Weights of a small sound classifier: log mel input, 39062 training examples.
Rows from block 6 of a small sound classifier, named by matrix and row number. Each number is 500 + 40 x the weight over its row's rms, rounded and kept within 0 to 999. All counts start at 0. Numbers have three digits each.
After each channel's rows are labels from the 100 clips, of 14976, where the channel reaches its highest value: "responds to" is what is common among them; "loudest band" is the band of the loudest frequency at the time of the peak. Only what is clearly more common there than usual is listed. The data: synthesized solo parts of chorales (CocoChorales). In brackets: how many of the 100.
# conv: width-5 conv (model.blocks.6.conv.weight, 384x384x5, each kernel summed), inputs 192-383

conv.225:542496547545464484442477518484540437465467477503481443465488541493554505547511517515438467453513495464483472572491548546459491537440462518474484534427482459601493414543548504513463517550500407473527479494484470425566487489558478516484567556582616478492547499461485481420538521464557464495568520464478462519485521516433550589437501548499463502549505571473409472535492475531509492477560477480478502452528436465515487504487517505564497490481530505550472456465485540509548530498517463492477603513578498478469513493436486443544502490481544493482535411504464439489530505562499493440
responds to: violin (100); note E5 (35); note F5 (30)
loudest band: 500 to 1000 Hz (53)

conv.273:477431540546522437578518478510495512473488482518463586493493431511487537553434500463442489474505512503527471498525532618520511509543512473420479551568468505418510472535425480494476532456470452477533599597499451502493556499484488456468478555525527511510414558528504471508433453544497490460517544476563557489556544499459458557505594537526544508456539498567516488493425577525556493491535499485501442475528526471498526479509460548524493455471464518553436485487455504541439486476512496485463473512497467503442413526460511516515543438419486531532510428424489473510557568477517469411
responds to: tuba (100); note A3 (41); note B3 (28); note A#3 (28)
loudest band: 250 to 500 Hz (69)

conv.281:471490515441508575517440560517542445561454543523501505562556523582521526445504543529495502479516501474533511489549459493476518451524553513476580491527515553438516483468539537577553542505457506579499554529523468498597566487528420526513551485485519450490510508528497560450500560468480525432472453437493432537437527516476505489467502473552543559426467491524534476518530528502538488452474543566448507551483455468481495564483537478515476543471480483454577507529457526456470581488489549601498585531584577480476514430459512466523513536482468479484522449483424492528455456497491534499
responds to: trumpet (90); note D#5 (35); note F5 (32); note C#5 (27)
loudest band: 1000 to 2000 Hz (67)

conv.207:497472532562502496558499553582576530465446486479480580516508523429477445497533463546459514505472517505470458544446571506576527460517511481529532444463498554515509458494448515514459451483601453483489488429551483477464569494513547568501525499432478443491489494468451551526545482504481508506455487487516539515525499561471515540446492457479534451471455439528474506533456444505473476491508459511509500449556404466448499453565562464530493544516487547540498503523454522492502476496446469434527510491482487493537468556487444554510522575536523526402548527463494552513512465578450499481
responds to: oboe (100); note A#4 (54); note A4 (26)
loudest band: 1000 to 2000 Hz (33)

conv.226:429549595481466541585537489449523485512576561522484571490480527470499527539472438450482498446491468508453526487446462524564452516507477466519471429532498456502443494594515518564539406475546491457523527454528436516495443477503507504462544534520547501482567497510521475525522493504488567460468516462516490495426439362499515556565464558539540515552472490505491542539516490520543451463452525525598499546543555472573514461449540483552461633498559526451524509518566581487443487511511534483511456587563513495536460471517494489467538597513586514481496600504506518520500521500462493517
responds to: cello (100); note A#3 (40); note G#3 (31); note B3 (29)
loudest band: 250 to 500 Hz (69)

conv.31:586471520506566487487520553447542516408465510550475500521488539509577451535475566469503517501518444514533527495479515480505545501421477534511481545421462485488456451517475439511518512514447530484536507479583480528459451485540511558469516532517530482462609558509521522536501478478443477500455564477472491489398554511509448525576521525493507466505500479480472532490535472518475462512503485514522535513501491545517615516428418466440535485402507507469450464574512501446421550498477512493533536478512503480411493496475431553453479566466512478415516535476456530521517556469486472542
responds to: flute (53); clarinet (47)
loudest band: 500 to 1000 Hz (55)

conv.310:442513469501493465455441548548527489520492454561552527478497478454536538467483480495524514492498508491425563485515524472498489589576470474451570481541508539552473571497515502488480504416500388491544503520472491444554562466461482578566541550509404564446449451490484412482517578541448424494490519442465488484448511488526503473555544450484560504462479499436553528459481471526522488465435453531554501452454572529515544524563538534447466469553523483529527534531484417490554490539526547515538536487521598510465540508448492480470503489447498509508479485469524423531511590554534507511
responds to: flute (95); note F5 (47); note G5 (37); note F#5 (37)
loudest band: 500 to 1000 Hz (82)

conv.309:526537547447489537517442493473483446566460484493467484529411528491471547495480476512528551578458445536475476496439500486501481560424457550565512445541499485501539574518528526529511516468465505505480448471515570446476458503489464504426559499523526457540503538517540568445515510562542525466516544515554526468466506517568491476531473526507510421543511505441515501518426508545480489487478482519479528515469511535473459533483410498466517522514514503421431486485462544506370490492518484526507503416497468566515442453538484497484524473501494430605513465397421527544530513486530522529
responds to: flute (62); note F5 (26)
loudest band: 500 to 1000 Hz (51)

conv.85:543616481558510557481527468504576537537572548561505496486487483497503492464501561578492556470512496508489516437528455482524571557526557483434481523468477559562544518489441533493497566508471501371506470482507561566498438465508573532534523473485543495605472533430490451432442515516596557528495484449513511507491452521499556507479493492499503479458514507499427454499459451565499592535506472423528481523495526532505513481472486558499546509505459492518504511521480532551526554484511536479477492472503449528556443451508497429440525538528519523473499456541491451500568459506515525562
responds to: note D#5 (39); violin (38); oboe (30); note E5 (27)
loudest band: 1000 to 2000 Hz (60)

conv.82:493435464515451539546576460548499510525438470529425503443492591562500494517526500520493463461510518526499488513519505537481491427462474490486418478431413534515495486466501528537474454529484476503581496504513388505471527517502561456502472575523500503518547457530460518481409488498382527500539510543531473516581486502479597579495541441578517465500590469495458484481489511460499440448500524521498442484505508555470504550553538462494503565473506503487502520552528526475496446484534492475475451448558515496468541515443469479490448421494444522557492453556565532564485465485424535496
responds to: tuba (98); note A3 (34); note B3 (31); note D#4 (30)
loudest band: 250 to 500 Hz (78)

conv.101:475435492483518521499453500471499500508520541461461463503592468544530467551448411560509511472516457449491521481429529486518432528531568449462529518513498549492486521546534508507450485526476432490465482503510506472607530522492447523490487472544465531542533548538578488527539439538498523452460466541488511461453511568560486452586539513486421517508492498579489502473490507490556523474519490519443544481476504541454573480600503507445559475407589532489486574458454485491510521521581477466483467563455558511521521472510513463561417515445521484550470480572488505508533492557474532442
responds to: tuba (100); note A3 (41); note A#3 (29)
loudest band: 250 to 500 Hz (71)

conv.203:474521557471447553510504522510521496469496498545434542554488495431558483481473449417537579466482487538483517479490483539524495438544479485532555570480601494522391525446516529524547446453496492515520538480432487526555522524481488549425511523481525446502437479501561560575466498445489421477520583478540511510417519481506522471591510520524520556559528463499424486492533478543478485457468410491522505504476473478542473532551467499514487444435541490493571511506577555525539492505504459460482476441535449532561574465504475547564443423541550562498499555492486528516525497538473552523
responds to: clarinet (100); note C#4 (30)
loudest band: 250 to 500 Hz (70)

conv.320:454572485525403476457527537519506403472452551516470492582504495426441564513521524514491557504532486476536550501523545478511542499515542497473549465509541514541492549474520524474477532474451488509500464460461594483532512513473457554524409536476457482526497508507528474527549520521492498538457482543495452506410547523497427464489462467537504424523484516453514485519471563510491593512530535470485533450516498479560483510502500532461500464455474522512531489483452512508507481507542485478454438541451394472525534498513516506495561458485533449514486520411500497467480460486401494473
responds to: clarinet (100); note C#4 (54); note C4 (30)
loudest band: 250 to 500 Hz (83)

conv.285:502500516417491452475508544476454469518565523528510486475564557516496462424548435505506539534562500465463517510527484549499486504470542525572482499451528522472415488484489450487604439485515549522481455543401470507488459454560541455511530582528489541501513594492573556468507500473469481505548574519507477532569465519552531499557544456489477506470542490528506570508564480500542587482434567482450428499495551477515508496523479495519498530432508501423465486501444541445550527442438545456451485437526477462520452497481506501496526518529512496446570502531473497542563549485509439503
responds to: clarinet (85); note F#4 (26); note F5 (25)
loudest band: 1000 to 2000 Hz (33)

conv.202:451499510419506511521549489509530571527535518601492525536516460481569510474533544535560496491486603505438497515489515495532547482470520456467516456464588521515543517453475511511515525452589472493503520478507468448494476538472448527475495521548523524450479594456507485541438524492462460519506529457548563474581436606546436513586556406474528432489466534409504498455450527468471546500534482533465420510553483524537561478460582551469533432568497491509566522456503534420426560538501513599507556483568482478545520466502561506560494499523572489543611524476491468494528538473431562475
responds to: cello (51); horn (49)
loudest band: 250 to 500 Hz (79)

conv.335:486499478468525534471518499490543534510557498450480526459490465474552461498526532594492510511496459460491499423462463491499510472547508490483433521529527524522563477487474465528437384480556553472492521528458543494578525514477519548500461414534538492545485495482496471444477447536459480430529517386518500487612542485500458445465496457559540587450468566509488546449480509490501545458531492521533573519546582491474569516481492452530521414536495556511437536461456484469527483499493532475483490415530469501490465567534470474480486494488455457465555496441521568499520539474488468509
responds to: oboe (77); note A#4 (44); note C5 (37)
loudest band: 1000 to 2000 Hz (33)

conv.247:549435471500452476467471572433537441536506446555471472511444498472495500461522508553478529547490412444431477489557523473478532526536511544465581510504483443446517568513525535510546494489530442575498479526453455495487453480460517531526493449469510490497451528454482474485481523532543508444491494467451557433465466565494515469510448544437510526519495515486520436532541512498500468494514492441498524546524427556511557539477483479475439487548553512475528573531470549530549519492548534525531568506485544530448460511400505395504537498554544536595544587477474512494546426480559537476
responds to: viola (50); trumpet (41); note G#5 (33)
loudest band: 1000 to 2000 Hz (33)

conv.220:512368450520490491462434528519525546540476526559564414490532544511445532486453575471479517578479577538489539557502508510533513475536520485507551494570532504453599464455550472516478464484519450499451490487503430512363523482528475481496511542520497449507445475485476468525412497515541519515504558564480534518497519435478511493532512455540518455490549508469497537526456501455470495507531533505469536508392469468512477538431423458524409524505525447516515511456491519516573551521462549425583452496503515466494490497532518546536490451560450460497492517552408531429504488465535430512
responds to: oboe (100); note A#4 (44); note B4 (42)
loudest band: 1000 to 2000 Hz (40)

conv.206:477521519523540458475510526530495514482427461475570470512472445473543499501533451504435528498486498465491520460544459581573493440474487506551473515454435464494546533552490503488491540511466553507547556454504487505466466481496419511476530454468440471470413502495534470538477485465517514508480462462496494475500477523456494480491560451456465502531481511531512526537437511444555454473503454539482533417551480423502519424474451484481518450452455557556467486498526495487571428417523493493564571482631464496459499509536503513518440486513532536395506522494504504481463521479522467491
responds to: clarinet (92); note G5 (30); note F#5 (30); note E5 (30)
loudest band: 500 to 1000 Hz (58)

conv.297:447459521445529537459515493451528448530518497496547558525541397526493469532572515485503403550527537451443475463466519459537553406503533561518567440578500443510462536590463489421501513484518446441470542489485551463516504531450527497465526480558516469526541505447459482570507556481430466470507472553475522525449555472490536457469481488474523482472497469518487470533557494565480490536539575466508491524515533485442533531484514479497510503476528429507494434451483599464475473489524455476506567507468538446470519539596495530545447514465505534511520440474508469501514528455483525524
responds to: trumpet (97); note G#5 (57); note G5 (52); note F5 (34)
loudest band: 500 to 1000 Hz (59); 1000 to 2000 Hz (38)

conv.256:564552524518458524478513447553485495523493543500480519588480521480576514471541485533501491567435498554482501527441468471533539580522460477550524545531520476533486521582540501471423492403541472545608491427540534521431523490509536479502493482516506575467446492505454446522492509539504472506524470469472455427518535499500527461472509443546440510513431468524515595468531492544474489488543451481475534435433494492549546471526510482436493492546537502537489506530511503538491522559593474566503530513478528427545492522480490477482439497468548525473479462541495508495466468450450514489
responds to: bassoon (100); note A#3 (42); note D#3 (30); note D3 (28)
loudest band: 250 to 500 Hz (81)

conv.142:510453517532419460464505512454507553469492516459552583527520462487576470510553552513497460552502503500470484473433518439533426490486511528590526465510455493446540485418588498477511518569497464463535536418521452548552526519433512503502542508517483456466477418471512497473474499556530493481533533560540489507529549461411513510469416523466464487493492517483489433483547582504523524434526500464481514539549443471508474588542504458491469410518495497559534500524486485504555509469462427524544543470458500538483482499483476545516561417438519538509482473538571562460505449509466533576
responds to: flute (70); note C5 (32)
loudest band: 500 to 1000 Hz (75)

conv.38:604458514426482530483520530518469522491496495443477501519443480483466505535482484536540544513462461510463482530451464608527507542487429565505469470514507563475426457475370452470487493459520480589475451532453451458526453511547481431516506518523493488515493518516532485555486509516473509475530499570549557550476465507482557556585552568575518531460598558509447491460543511527468392529489507472388509463523470505572474476563498480528518510479419418520428477455517478539522438550454531501576514490537553507517419569549519524490491471563504491570462528425493538451483473533554471537
responds to: saxophone (60); tuba (35)
loudest band: 250 to 500 Hz (81)

conv.341:458554509488512507524388515565494457481414474503454518506485504459508507547515569502485557488417525509463480504498519530482556481499458470529500449559544552463522482547515497545492537543426537521481461419581501535458519519469474507448582533548501518523512483514488515515482520522505535456476523435511528596453538437472543526511503537515523533497502516503502446589445555553478493456472510459515548451518564440498550464483579510583442517521427491508567508554500435534561408465504526497542442521479548462501572534491502504520501509462538522558468473489560475523488454457566508530
responds to: oboe (98); note A#4 (53); note B4 (37); note A4 (28)
loudest band: 1000 to 2000 Hz (46)

conv.94:510518433489542511524568533510372472484515537546543590478470470538450526583459480531540461543484473511529609528463542507526451497378500465533512517525484508503489541451478546528520537568435471580508533495512583522545443567465579564547478469523543466533517561447356471448576453464456535528512452486540470520489585474449558522404533437539532511510458478460487486477444533488503529510492562551542453491526488533513476496442476481533442563468493519531524437532469480519507491473507552521460509524485447576473519477544484504511532511499557545516538539524511587498457506407489512507
responds to: viola (86); note C4 (34); note D4 (33); note E4 (27)
loudest band: 250 to 500 Hz (76)

conv.292:467493450504522528472478504475431427500540542540572528437497481530534510590462501486389548435497568508471441553515509565451471481591500490549434488455457505444518513475524524519476529545480497574523500530529422468522553471593558464502498546463489488478521491426441404474564471475521525537468543478496449505464494502479497496467423473479562573490463500458504503503449447532457522464475492529511578544445554458485449536425538590470556525511502551460529457445536475550501478562507455476436502496571556402542441504478529520507575582501537440446536547523530527447542511505488503483
responds to: trombone (96); note F#4 (46); note F4 (32); note E4 (28)
loudest band: 1000 to 2000 Hz (33)

conv.189:441485548534447528513484460497504419432550601490520491521512541548470507496516462516486507470502501432487522512449493551492467589546431474487514479523563460538510478465528533485519464515500466524489580546584434506419520492476480441457573542522461561461407488575497502517492557618514497487511478565474552534488463503577371486519493504548467563499520514469469553438503476467421496479565510569512464514582550478545552513508482444455399440491547496501503567546467484473546445493536545544563543455494524585509529469451522450470452457472520536495489456519520507541504578448462513504
responds to: flute (86); note F5 (36); note G5 (34); note F#5 (26)
loudest band: 500 to 1000 Hz (74)

conv.171:603473438503502509532527468516518459548518544547469460549534464449520503485489576479480512479498509479534456511456522484498484506476499555547531483421470464519561562500478534514479488492503475503523551455432540511409555509488542460544528446468463536640496506465434524528476521551489511535513458502540488458492497563581394481564487472515467510566533591456499548545462468565518477489467441462474490547473561458510528523408465507466411446528550462478425497532538520496560467469452510470462510478479468455559479500512534495487528569457566488616539539556490444512451515535535495531
responds to: flute (96); note F5 (41); note D#5 (35); note F#5 (30)
loudest band: 500 to 1000 Hz (87)

conv.276:503486510452494521504569501539512474523486474514562555510479412457530462503451480523482449514504480493503538536479440578533476498540499478463516472497564459497534530480477483507488475517481545528515462532574465519567469560543502376472612375472461549506507515427496552463479428461517505475465482450562521478421487475469458531526547452479543544492594475450463483457417560398467520461463463509513518468542477453517533543463562500478458491515398418520542514508494459561513515489502533482474494522457527480512545415446472482569500552394467545503576428483454585414551486498496485494
responds to: viola (99); note D4 (41); note C4 (35); note C#4 (33)
loudest band: 250 to 500 Hz (82)

conv.331:454536552512497499522495512475515446490526458506499513471531407450527448540555478513438480466412487484460471449464565575458443516576525469424490471461516526479503486425504526549442503541514472492463491535507461450517447449486479448501486516402418557586572517402467449588515520502491539517498552550561534536488566459514450483587539496460530475480528462521456450562529510493537499481496508550489473464491508479486475581488501457555505536513527512460510461457505482446554482527489499537498485576534589514496466517498513529525569477465505477569453521482510484458462521512481439593
responds to: flute (67); note G#5 (33); bassoon (33); note G5 (26)
loudest band: 500 to 1000 Hz (54)

conv.83:521433467456584506484484546559501508504503498489509524489511519501467527524504516418481602443459511595537388520480551536555545466389493580494525525502505490455380421470481515488529452531516512521485496483479467506478524546510447511492535524577473482436511476503608572465491470478464479507468430492486478521491492520431542484503441576566471517434552527459478488550534442526472415495520519475485495466541435475484546495471556443501513394522548603464510458473434461466451482473462490568483492524478461482521498497518521464491504481480491532495537459501447473479539510491450512510
responds to: trumpet (96); note G#5 (35); note F5 (32); note D#5 (25)
loudest band: 500 to 1000 Hz (53); 1000 to 2000 Hz (41)

conv.306:549506533476535476475507572461433440543529512492510541544523506507452445485550468543558508510474441464522542445505482524523517437570505494514436492416472560452499531505467482477542556447526564522540490515514479474521571496539522449467461410526464464490487507472523512464536468517537542516586484537508446495472547510502529493525496476559517481485447561533492488495547522479449502515494483548450553471449542472491439552512451528499491482426521472455571506557400524457409539568481540530528499460521529457541482533506502504494538502484580453502502476507507432506461485432519517509
responds to: tuba (100); note G#3 (60); note G3 (30); note F#3 (28)
loudest band: 250 to 500 Hz (81)

conv.236:493508423420457458485437507495502487457532536468485472580523462459438502524493535456509482490499545471531469517474482448485407536513548539560495477489432511538470547492467530521533450509544476475538467549537536504493560517540580480486472506487427535475478539473533568425548548525425506506489516504460490478462618507517533511412447526506494518428514495480484566508456497506448516501516523502488535498519460497477478541531547484413447573492495453520451487430514542459464537525473470476619473464471453529470563553463532531464463496514568501466454562502502505483520514452505495545
responds to: horn (100); note G#4 (44); note A#4 (38); note A4 (36)
loudest band: 250 to 500 Hz (85)

conv.157:404481531570521478487486523548553492491495509582447498418511466473511496479514486467463511475504563480452495465530478546527536517436539530538526486614475539489457500511465504422450442551484516484497475553535529482538512534509436437507463429477540511459533487421528483559528491562566562526499453482472456513519548467490517484475545441523421557453471570478465482494514481617565401510514436553520519507428533455602522494521542481498461476434535543524503451468552574460555507492577530469511570528508484486486521462536497523522548473486464502500513543586504545487451508498501423532
responds to: oboe (62); note A#4 (35); note A4 (29)
loudest band: 1000 to 2000 Hz (35)

conv.359:554521514499461430432508520498433463459549496509431433473494526530468526502495506456515470485463463496485502489525500525513455531463458483521527509567526551474512535447492477493456498473485502531516501502486474461529517606533530461572512505499503551552518415486450572476559515466465499509492422502496473519530494526462447462618485530492469508460453439522526513465597508452470476413510484467501492509479492538459430491559578504516470559485461522466508498549509511463483491417613481465494558455461443471515511462515536439482483536558463497515499506499562519491529558456502465547
responds to: clarinet (58); tuba (42); note D#4 (28)
loudest band: 250 to 500 Hz (73)

conv.150:458423502499461457579519611568485517514539528480537523541457529591498552520555428508446481486507532478570476467496441538471477444484512486502483538615526469499530503529484485496465504489451505537467530431519492536554501529480563482556534425539454561535469528421511557492539477537498484465542497482507495442458602637400501536451493493510522548456581533418512549540489587535561553508556554511520492582480481506536552517490505469486521494473488546500542483563482465530463530503543517542506461392486522522549460524468496488499523510524486508497502501498520474477545392512472478492
responds to: trumpet (85); note F5 (26)
loudest band: 1000 to 2000 Hz (44)

conv.93:497421455594519419521558565457512504514630467496448616457514572476468476489469452553526533561520473493464527459470474476485508452495512414467499482475474470576509458515498539521502520490447457532491506552524559550520517591564481458544463439459433508528461482479538469537522513457557490520547542484515508457612501468508509437535466498539556528423454502439464520480476516514519566505618488519511466555531452520453594532583503469516490410514454569519466504590454446528534562470492446482516441469456525477485534554599525497523506488524519595480512478426447475483516504437482510500
responds to: clarinet (84); note F4 (31); note D#4 (28); note E4 (26)
loudest band: 250 to 500 Hz (86)

conv.367:507495423496500473495520549502491456587510463506477489558550487521508484528557542594510514488436493546475518521438467494480525522487452548531515535544559419478494465494548569455524488456468516535523450489453446530490516487556493520471485529439521523479455538482537517517454562450499467484476532616565536501429491470494540477512501544580454431563451473547486575525464535483500506538467473569496490558478461471482461567447494543480504511514501522450543518503612496407547469478522490486434594381519529508557507524519488458494471496465537550532508509522502504416488540542555477524
responds to: saxophone (96); note F#4 (31); note G4 (25); note F4 (25)
loudest band: 250 to 500 Hz (75)

conv.216:470492492502533461547555463547456460507537540493495450528495489535458425507568482537491452496548522548442473483463447481504448551489510448424480478469515483517501487570522509522475516520544518510541500485508512458436518457548532575477460479541491428498484426483483437558565511475472486499463549462477490542443443486448526515580493518460523478416497473503494473435564595491500428581557587513539513466554534488493419468498575453464491510496503499439554540491476530474547534532487443499538434459495506411553538536464439434453447540530463565482556443578506504566469535512511529535
responds to: trombone (65); note F4 (37); oboe (26); note F#4 (26)
loudest band: 1000 to 2000 Hz (44)

conv.122:500523523445509511487462524499533486486481517537507532548562455501534454500549468500468549575479505500531473530467520476516513490502527495467461498512503488516460498462507515511532412472564470611511434551531483480517501492513468484523437511477403513532500452507529546530524486581522500499457528455528468491458504507495457478512520570491521513488457469522542516487486461479602495499498441502493445436477427436473473480544507530505470492442498481478472475498454614511474425575436418450502502454460493549588452516549552491530489545508456522525449476572494473490540490532546550477
responds to: clarinet (100); note C#4 (38); note D4 (29); note F4 (26)
loudest band: 250 to 500 Hz (85)

conv.6:482508471503492441492475561482493477534600440480515481527475457526511517483551502545451484534525494521518473512532537471540528472529534516549434447485485506464532437552479567469495478493536505493460517609419521467543529544468465453454477498522502486406510489496521568447488487506473524458451442485536518517525622465530540541484453543498527533463552476507544513495503559479457503524494521522500474457508464489498512517500462537464527486496549512526472414489469466467502560456511575510486464469482448530473594410476510433519489592563400431528531491428487465444478492500481476447
responds to: viola (91); note C4 (45); note D4 (32); note F4 (26)
loudest band: 250 to 500 Hz (75)

conv.239:477481565489471497528490463524416586470370458490455502472493491451476517464481486523544469440547520473487504493459475452535475452514494501533473498544473500530519445456458513447444534490507399482449493464535510487566452523499539495473512514507482505511460417533466541545508550537536560503517508446521504497468544553551529462522518539461379504489519591482528596531528497478484481579427458461482567483501515485486461524489468457453483513462534471530451486539549451485486471460532492436517608486554573500565521533472544481561499563478519466433537487508505523551517428497513501537
responds to: horn (98); note C5 (38); note D5 (32); note C#5 (32)
loudest band: 500 to 1000 Hz (67)

conv.49:460498546509561602508554458525547469510463455526549502402569448501502473498441563549468486483530500483494519490457487531510481429428499502476510422516460467467552532543492470492485559442481511514471528484488429516429458505550543507524530474459526547461488488514552513499462445514523470490445484503518471463520523516548525500531523397565488494504497418482468470463590527515511550504467487522514548525544525440451582509453455502492472517513526532535478579482442611485473543498447451446515514509542476486523462533510458531557552495493565541480433505523469487434471496490502472530
responds to: note C5 (55); flute (52); violin (48); note D5 (25)
loudest band: 500 to 1000 Hz (72)

conv.213:420515490553496468401513462513482435485472578508437435440502501464494493463483537480424440533523511498489542472554443499521438492530566489524456474545532512474512433490481523488516523546398611524511413464466503479478471481588466530439472520418524480526522484526475389468494516449557499465511508518508528519471533580534453515493480505513498502537530523440579477532555544536477477464509502516509531450494509528554459473541497383526548466519568501490554498451488507512524525435543548478484532536504512512462444582460525438566494434552516515483483557467544401497489517514504474515
responds to: violin (100); note E5 (74); note F#5 (47); note G5 (29)
loudest band: 1000 to 2000 Hz (61)