config.toml
model = "sound classifier"
num_classes = 13
mixing = "cutmix"
eps = 1e-08
precondition_frequency = 32
gradient_noise = 0.3
Rows from block 12, named by matrix and row number. Each number is 500 + 25 x the weight over its row's rms, rounded and kept within 0 to 999. All counts start at 0. Numbers have three digits each. After the name is the row's rms in percent of the matrix's.
# conv: width-5 conv (model.blocks.12.conv.weight, 384x384x5), inputs 56-69, a 5 kernel for each
conv.188 097:501489561464477511502503554450476540499476470493538499514482494518527482511499512517479488449485522472500477485510540514462448496471470538477525515507476455533491518498515523479507476508515473521501476472452512
conv.189 098:488504491495512540481488500467518503480543460430506494529489523510452466462533468478512463489512479512506522473492493495501456503477483529506523542474514518505483524525490478474518536545479495508484507516514493
conv.190 098:508507538515491442497536502521496456475491543501500513507475524485502489488487455510494518507485519512487498510491480514497505522512512479466491539463486510492528487463512513492521477467453534487488487504468531
conv.191 100:496491529493479526510554526459489506516498511513491535489464459480521516489478526471540471486500571478540461492478489563516535512456498503520489492483504511465494475510490541463486494475519535474509502541505515
conv.192 101:506508517489512493458507508523528483464516499469550477535521494545501508475490532519522497521483492522488500557471498492543483493509504508506541481536489471447465496521478505507496528487493506480499525482487477
conv.193 102:511495496489557479501521525438485505523444518494512493507536521493485522450477494472507499498529523506492519453535484528556493512498473487487476509504507496508448536530496482467512478521522467468540531530509504
conv.194 100:515541527522523539490507461513501528471514519479472498465545532559468498527495503518508470485505514444494491441520544510470471471521524515492486509530490461542515451476514514483520509482496501497511471464517478
conv.195 099:512521481461469513519491556484494503533501461502473477528488514522476516525525455476528444451491480476516504510553509510517503484507466527482499518464499546503484489494484494507495475522545520517482498485508563
conv.196 097:489526504474483531511455476536520497515493483497521501480468516474492472465514480493517501508489504514520530494444515498492480513486531504484546505535523555478513490453512503542466481471488551495487493457501516
conv.197 101:473496534485468502531480514510508501495559516493485515481446523499481567513513494511538486526506489501549496503494483467465519531548511448535455497552501530507524463483470504483494532501495486473507485538491508
conv.198 098:491545494432513479523534499492466483480512465515479485493473462519528540508481501525525522487522462487528514527499481504509509484519516499479539530487495459492502459437487482550515478505526466519522516519534500
conv.199 101:496516453530486508470491434470519512488500506489497469446488510505501511470467467549507465520471480500483561468515482497473519494532530474480507472507480475539511506530474519478504513504500524537493481447490531
conv.200 098:453519495522479485524535500501477495529503502488556525475483474517471538503502512511480487497526492544451529484474527509500494488503517506515465483512524486490483490487497453471513503459504512511545546491495507
conv.201 098:475519472494551547487521500465508539514496499508496492500526478543479516500510489472513434511493477481468505503538481501469472491484513527522501555463495511534454507476518464464483496457524535472471508509492499
conv.202 101:496505509487471485457490521478491445509474523521509497466526509516487513490486493494550479504528469469514491506481501526514503551517525487498487509437488504527557509512494520494485483422478528500447469493511491
conv.203 099:543519525502502466479497445504502523504510514502476506557527475476534468497489523481513510512551455515525535508515512520472530484506509489466517458493570489483495533518486476523472482547471516485523496507497463
conv.204 101:494497488563471472484506475474509500442489512479491513482473482450527506479515467489510520500510506520508502481510466486493517477481508505475506504533518497472503482565466499489469497486494497498506476510500468
conv.205 100:503487490525576475452476529469505515474479510476505505522494502494492541505497472489468469492547487507521534533498501512498467553500478512504505529473493503538502560488444542513517463515531544535500478480482544
conv.206 098:491483495534537504497537471504514518469530547502475505486550460505527495515497495448489513539508527512468503474490505523523526522511477512483504478491500552525498471492486511511485450516515509480529572530505513
conv.207 097:493483494505449527539501509502475479466489480497456550474520497532479491548450534521524514513526493539509548527524459521479497476537519520522470499481526459494516493502513494515523493466522519509473430510550476
conv.208 102:546470470450515533513466489449531460466522486494474497521540501474509494516464492475493539498517533532521511481486521483471519462496510464476538481489507521485492519472494494483474499517494479491515478505480500
conv.209 100:471499477477483485481470518538520502501474466446535484486506489510459483500476489492531520559552488507537446547509468489470547493504482469457521518462497502478492496547515500494532451521487506537473501501536444
conv.210 100:482456504458526499501496478520485512526510476521484504453505480486529474453449482537553500491508486495543523544490523531492497486530530516518488532489446512485540425512511499509500480483512459486511493514483466
conv.211 099:528482486482493528513494500508463497513505474511499534504526503503501454529480516531466538470477531470553477439477475494459477470501484534540507496514501521469495495478467531517484476503510491528481539532470485
conv.212 102:497516496474495496461505491472484515535478525533499499524561500542507535506465531505513480491498486482448472488501479517493500494499496486497515494537500517517503473511557491517530519486543465477556528480510531
conv.213 102:526525490514513515489496500475513530502498524510467494544523496510459468493467495506464520454464531507522503517517496495521528499489526483498499483494499475503516532454473506514535520495523507518491498535478488
conv.214 102:484524525482514504495537516484495479486494491495530504466494486506510483485472488475491525528509540479501497475506496540483437507556474510468509492476478513498527459492512506495495464499533490493538498498532506
conv.215 101:507494545511498494509441519480490480527478540518475513457524475512461482501492475518493493514481456504518460525497490544492514524538509487475451481478468472540525510550497497529471524520507525490500522501513520
conv.216 101:458523478483468543497480518506507529498462517479545492494495507470492543480475508535509502477545535504482499518492490508536516500490546507490533479522502497498553479521468505502443507520506465520468499575493517
conv.217 100:476528507514469530473488475486473439512521499524493487471532496524497495505476507488562468536487480524469507474531474527489521523498510481497457478525488490488480489485527525538481495536476504508525505539468448
conv.218 098:487479481466507488525507473485483541491496535494547495507482520521515456499500477519506476514506503478542495508483494503525487502509464539475453511507505503493501498503473516524510501496478519507485476502473476
conv.219 100:533529486478503489502539496494498483483480485482485538482498500498504515499483514494472503514533509528482495503537493534488523491518441517468515489508536488488477483521472473519520517503491481537482491513515501
conv.220 102:494465542483524508514446535493537469512457525467544533462485514514510533512486524502502500495492512515480481484497483499471478505496491514495503489488518481503486496518500523471519521505519515473533498490530486
conv.221 101:497506521527499487490508541513513475500462456493486514494511488519530531480513505522536502486496509497479553499493496510553481513501467521498485480513494466503513496507506482491515546462507517512485525533446525
conv.222 102:492469493532509525506521504477499513508484507530474450506516530483471451507504553494519497491537459527533476526533494496491504484468505530466505499497522496520498513532502485461548520477513489495510506485500514
conv.223 098:445511525522465506498488557481524433526482491517524479471468504518516493485505503474509514515482478537530489480531529486496499510451509471484481498445507521478530486485527490498524495504509449533493486500483437
conv.224 099:509496523468570493494501444494497485494500463513483439501496528493452522525461491461515473475498511515444480487515480538490467536535524526441492549502504478498481480541512474491469493492514489479527488491469509
conv.225 099:517505470507506521488491509444518512518490483516467459506502504521452508546515513484470486491496525513484518514454476541563485509521461484493505517508516533482487485483475549495497514391479495499504499470503494
conv.226 100:529528512516479517505464488494488502502498543503478487507464523482446471514480509485462493526514460427497521473474462502496481518461513473506460510497520536494487488495475530495455519528456512504476442551534508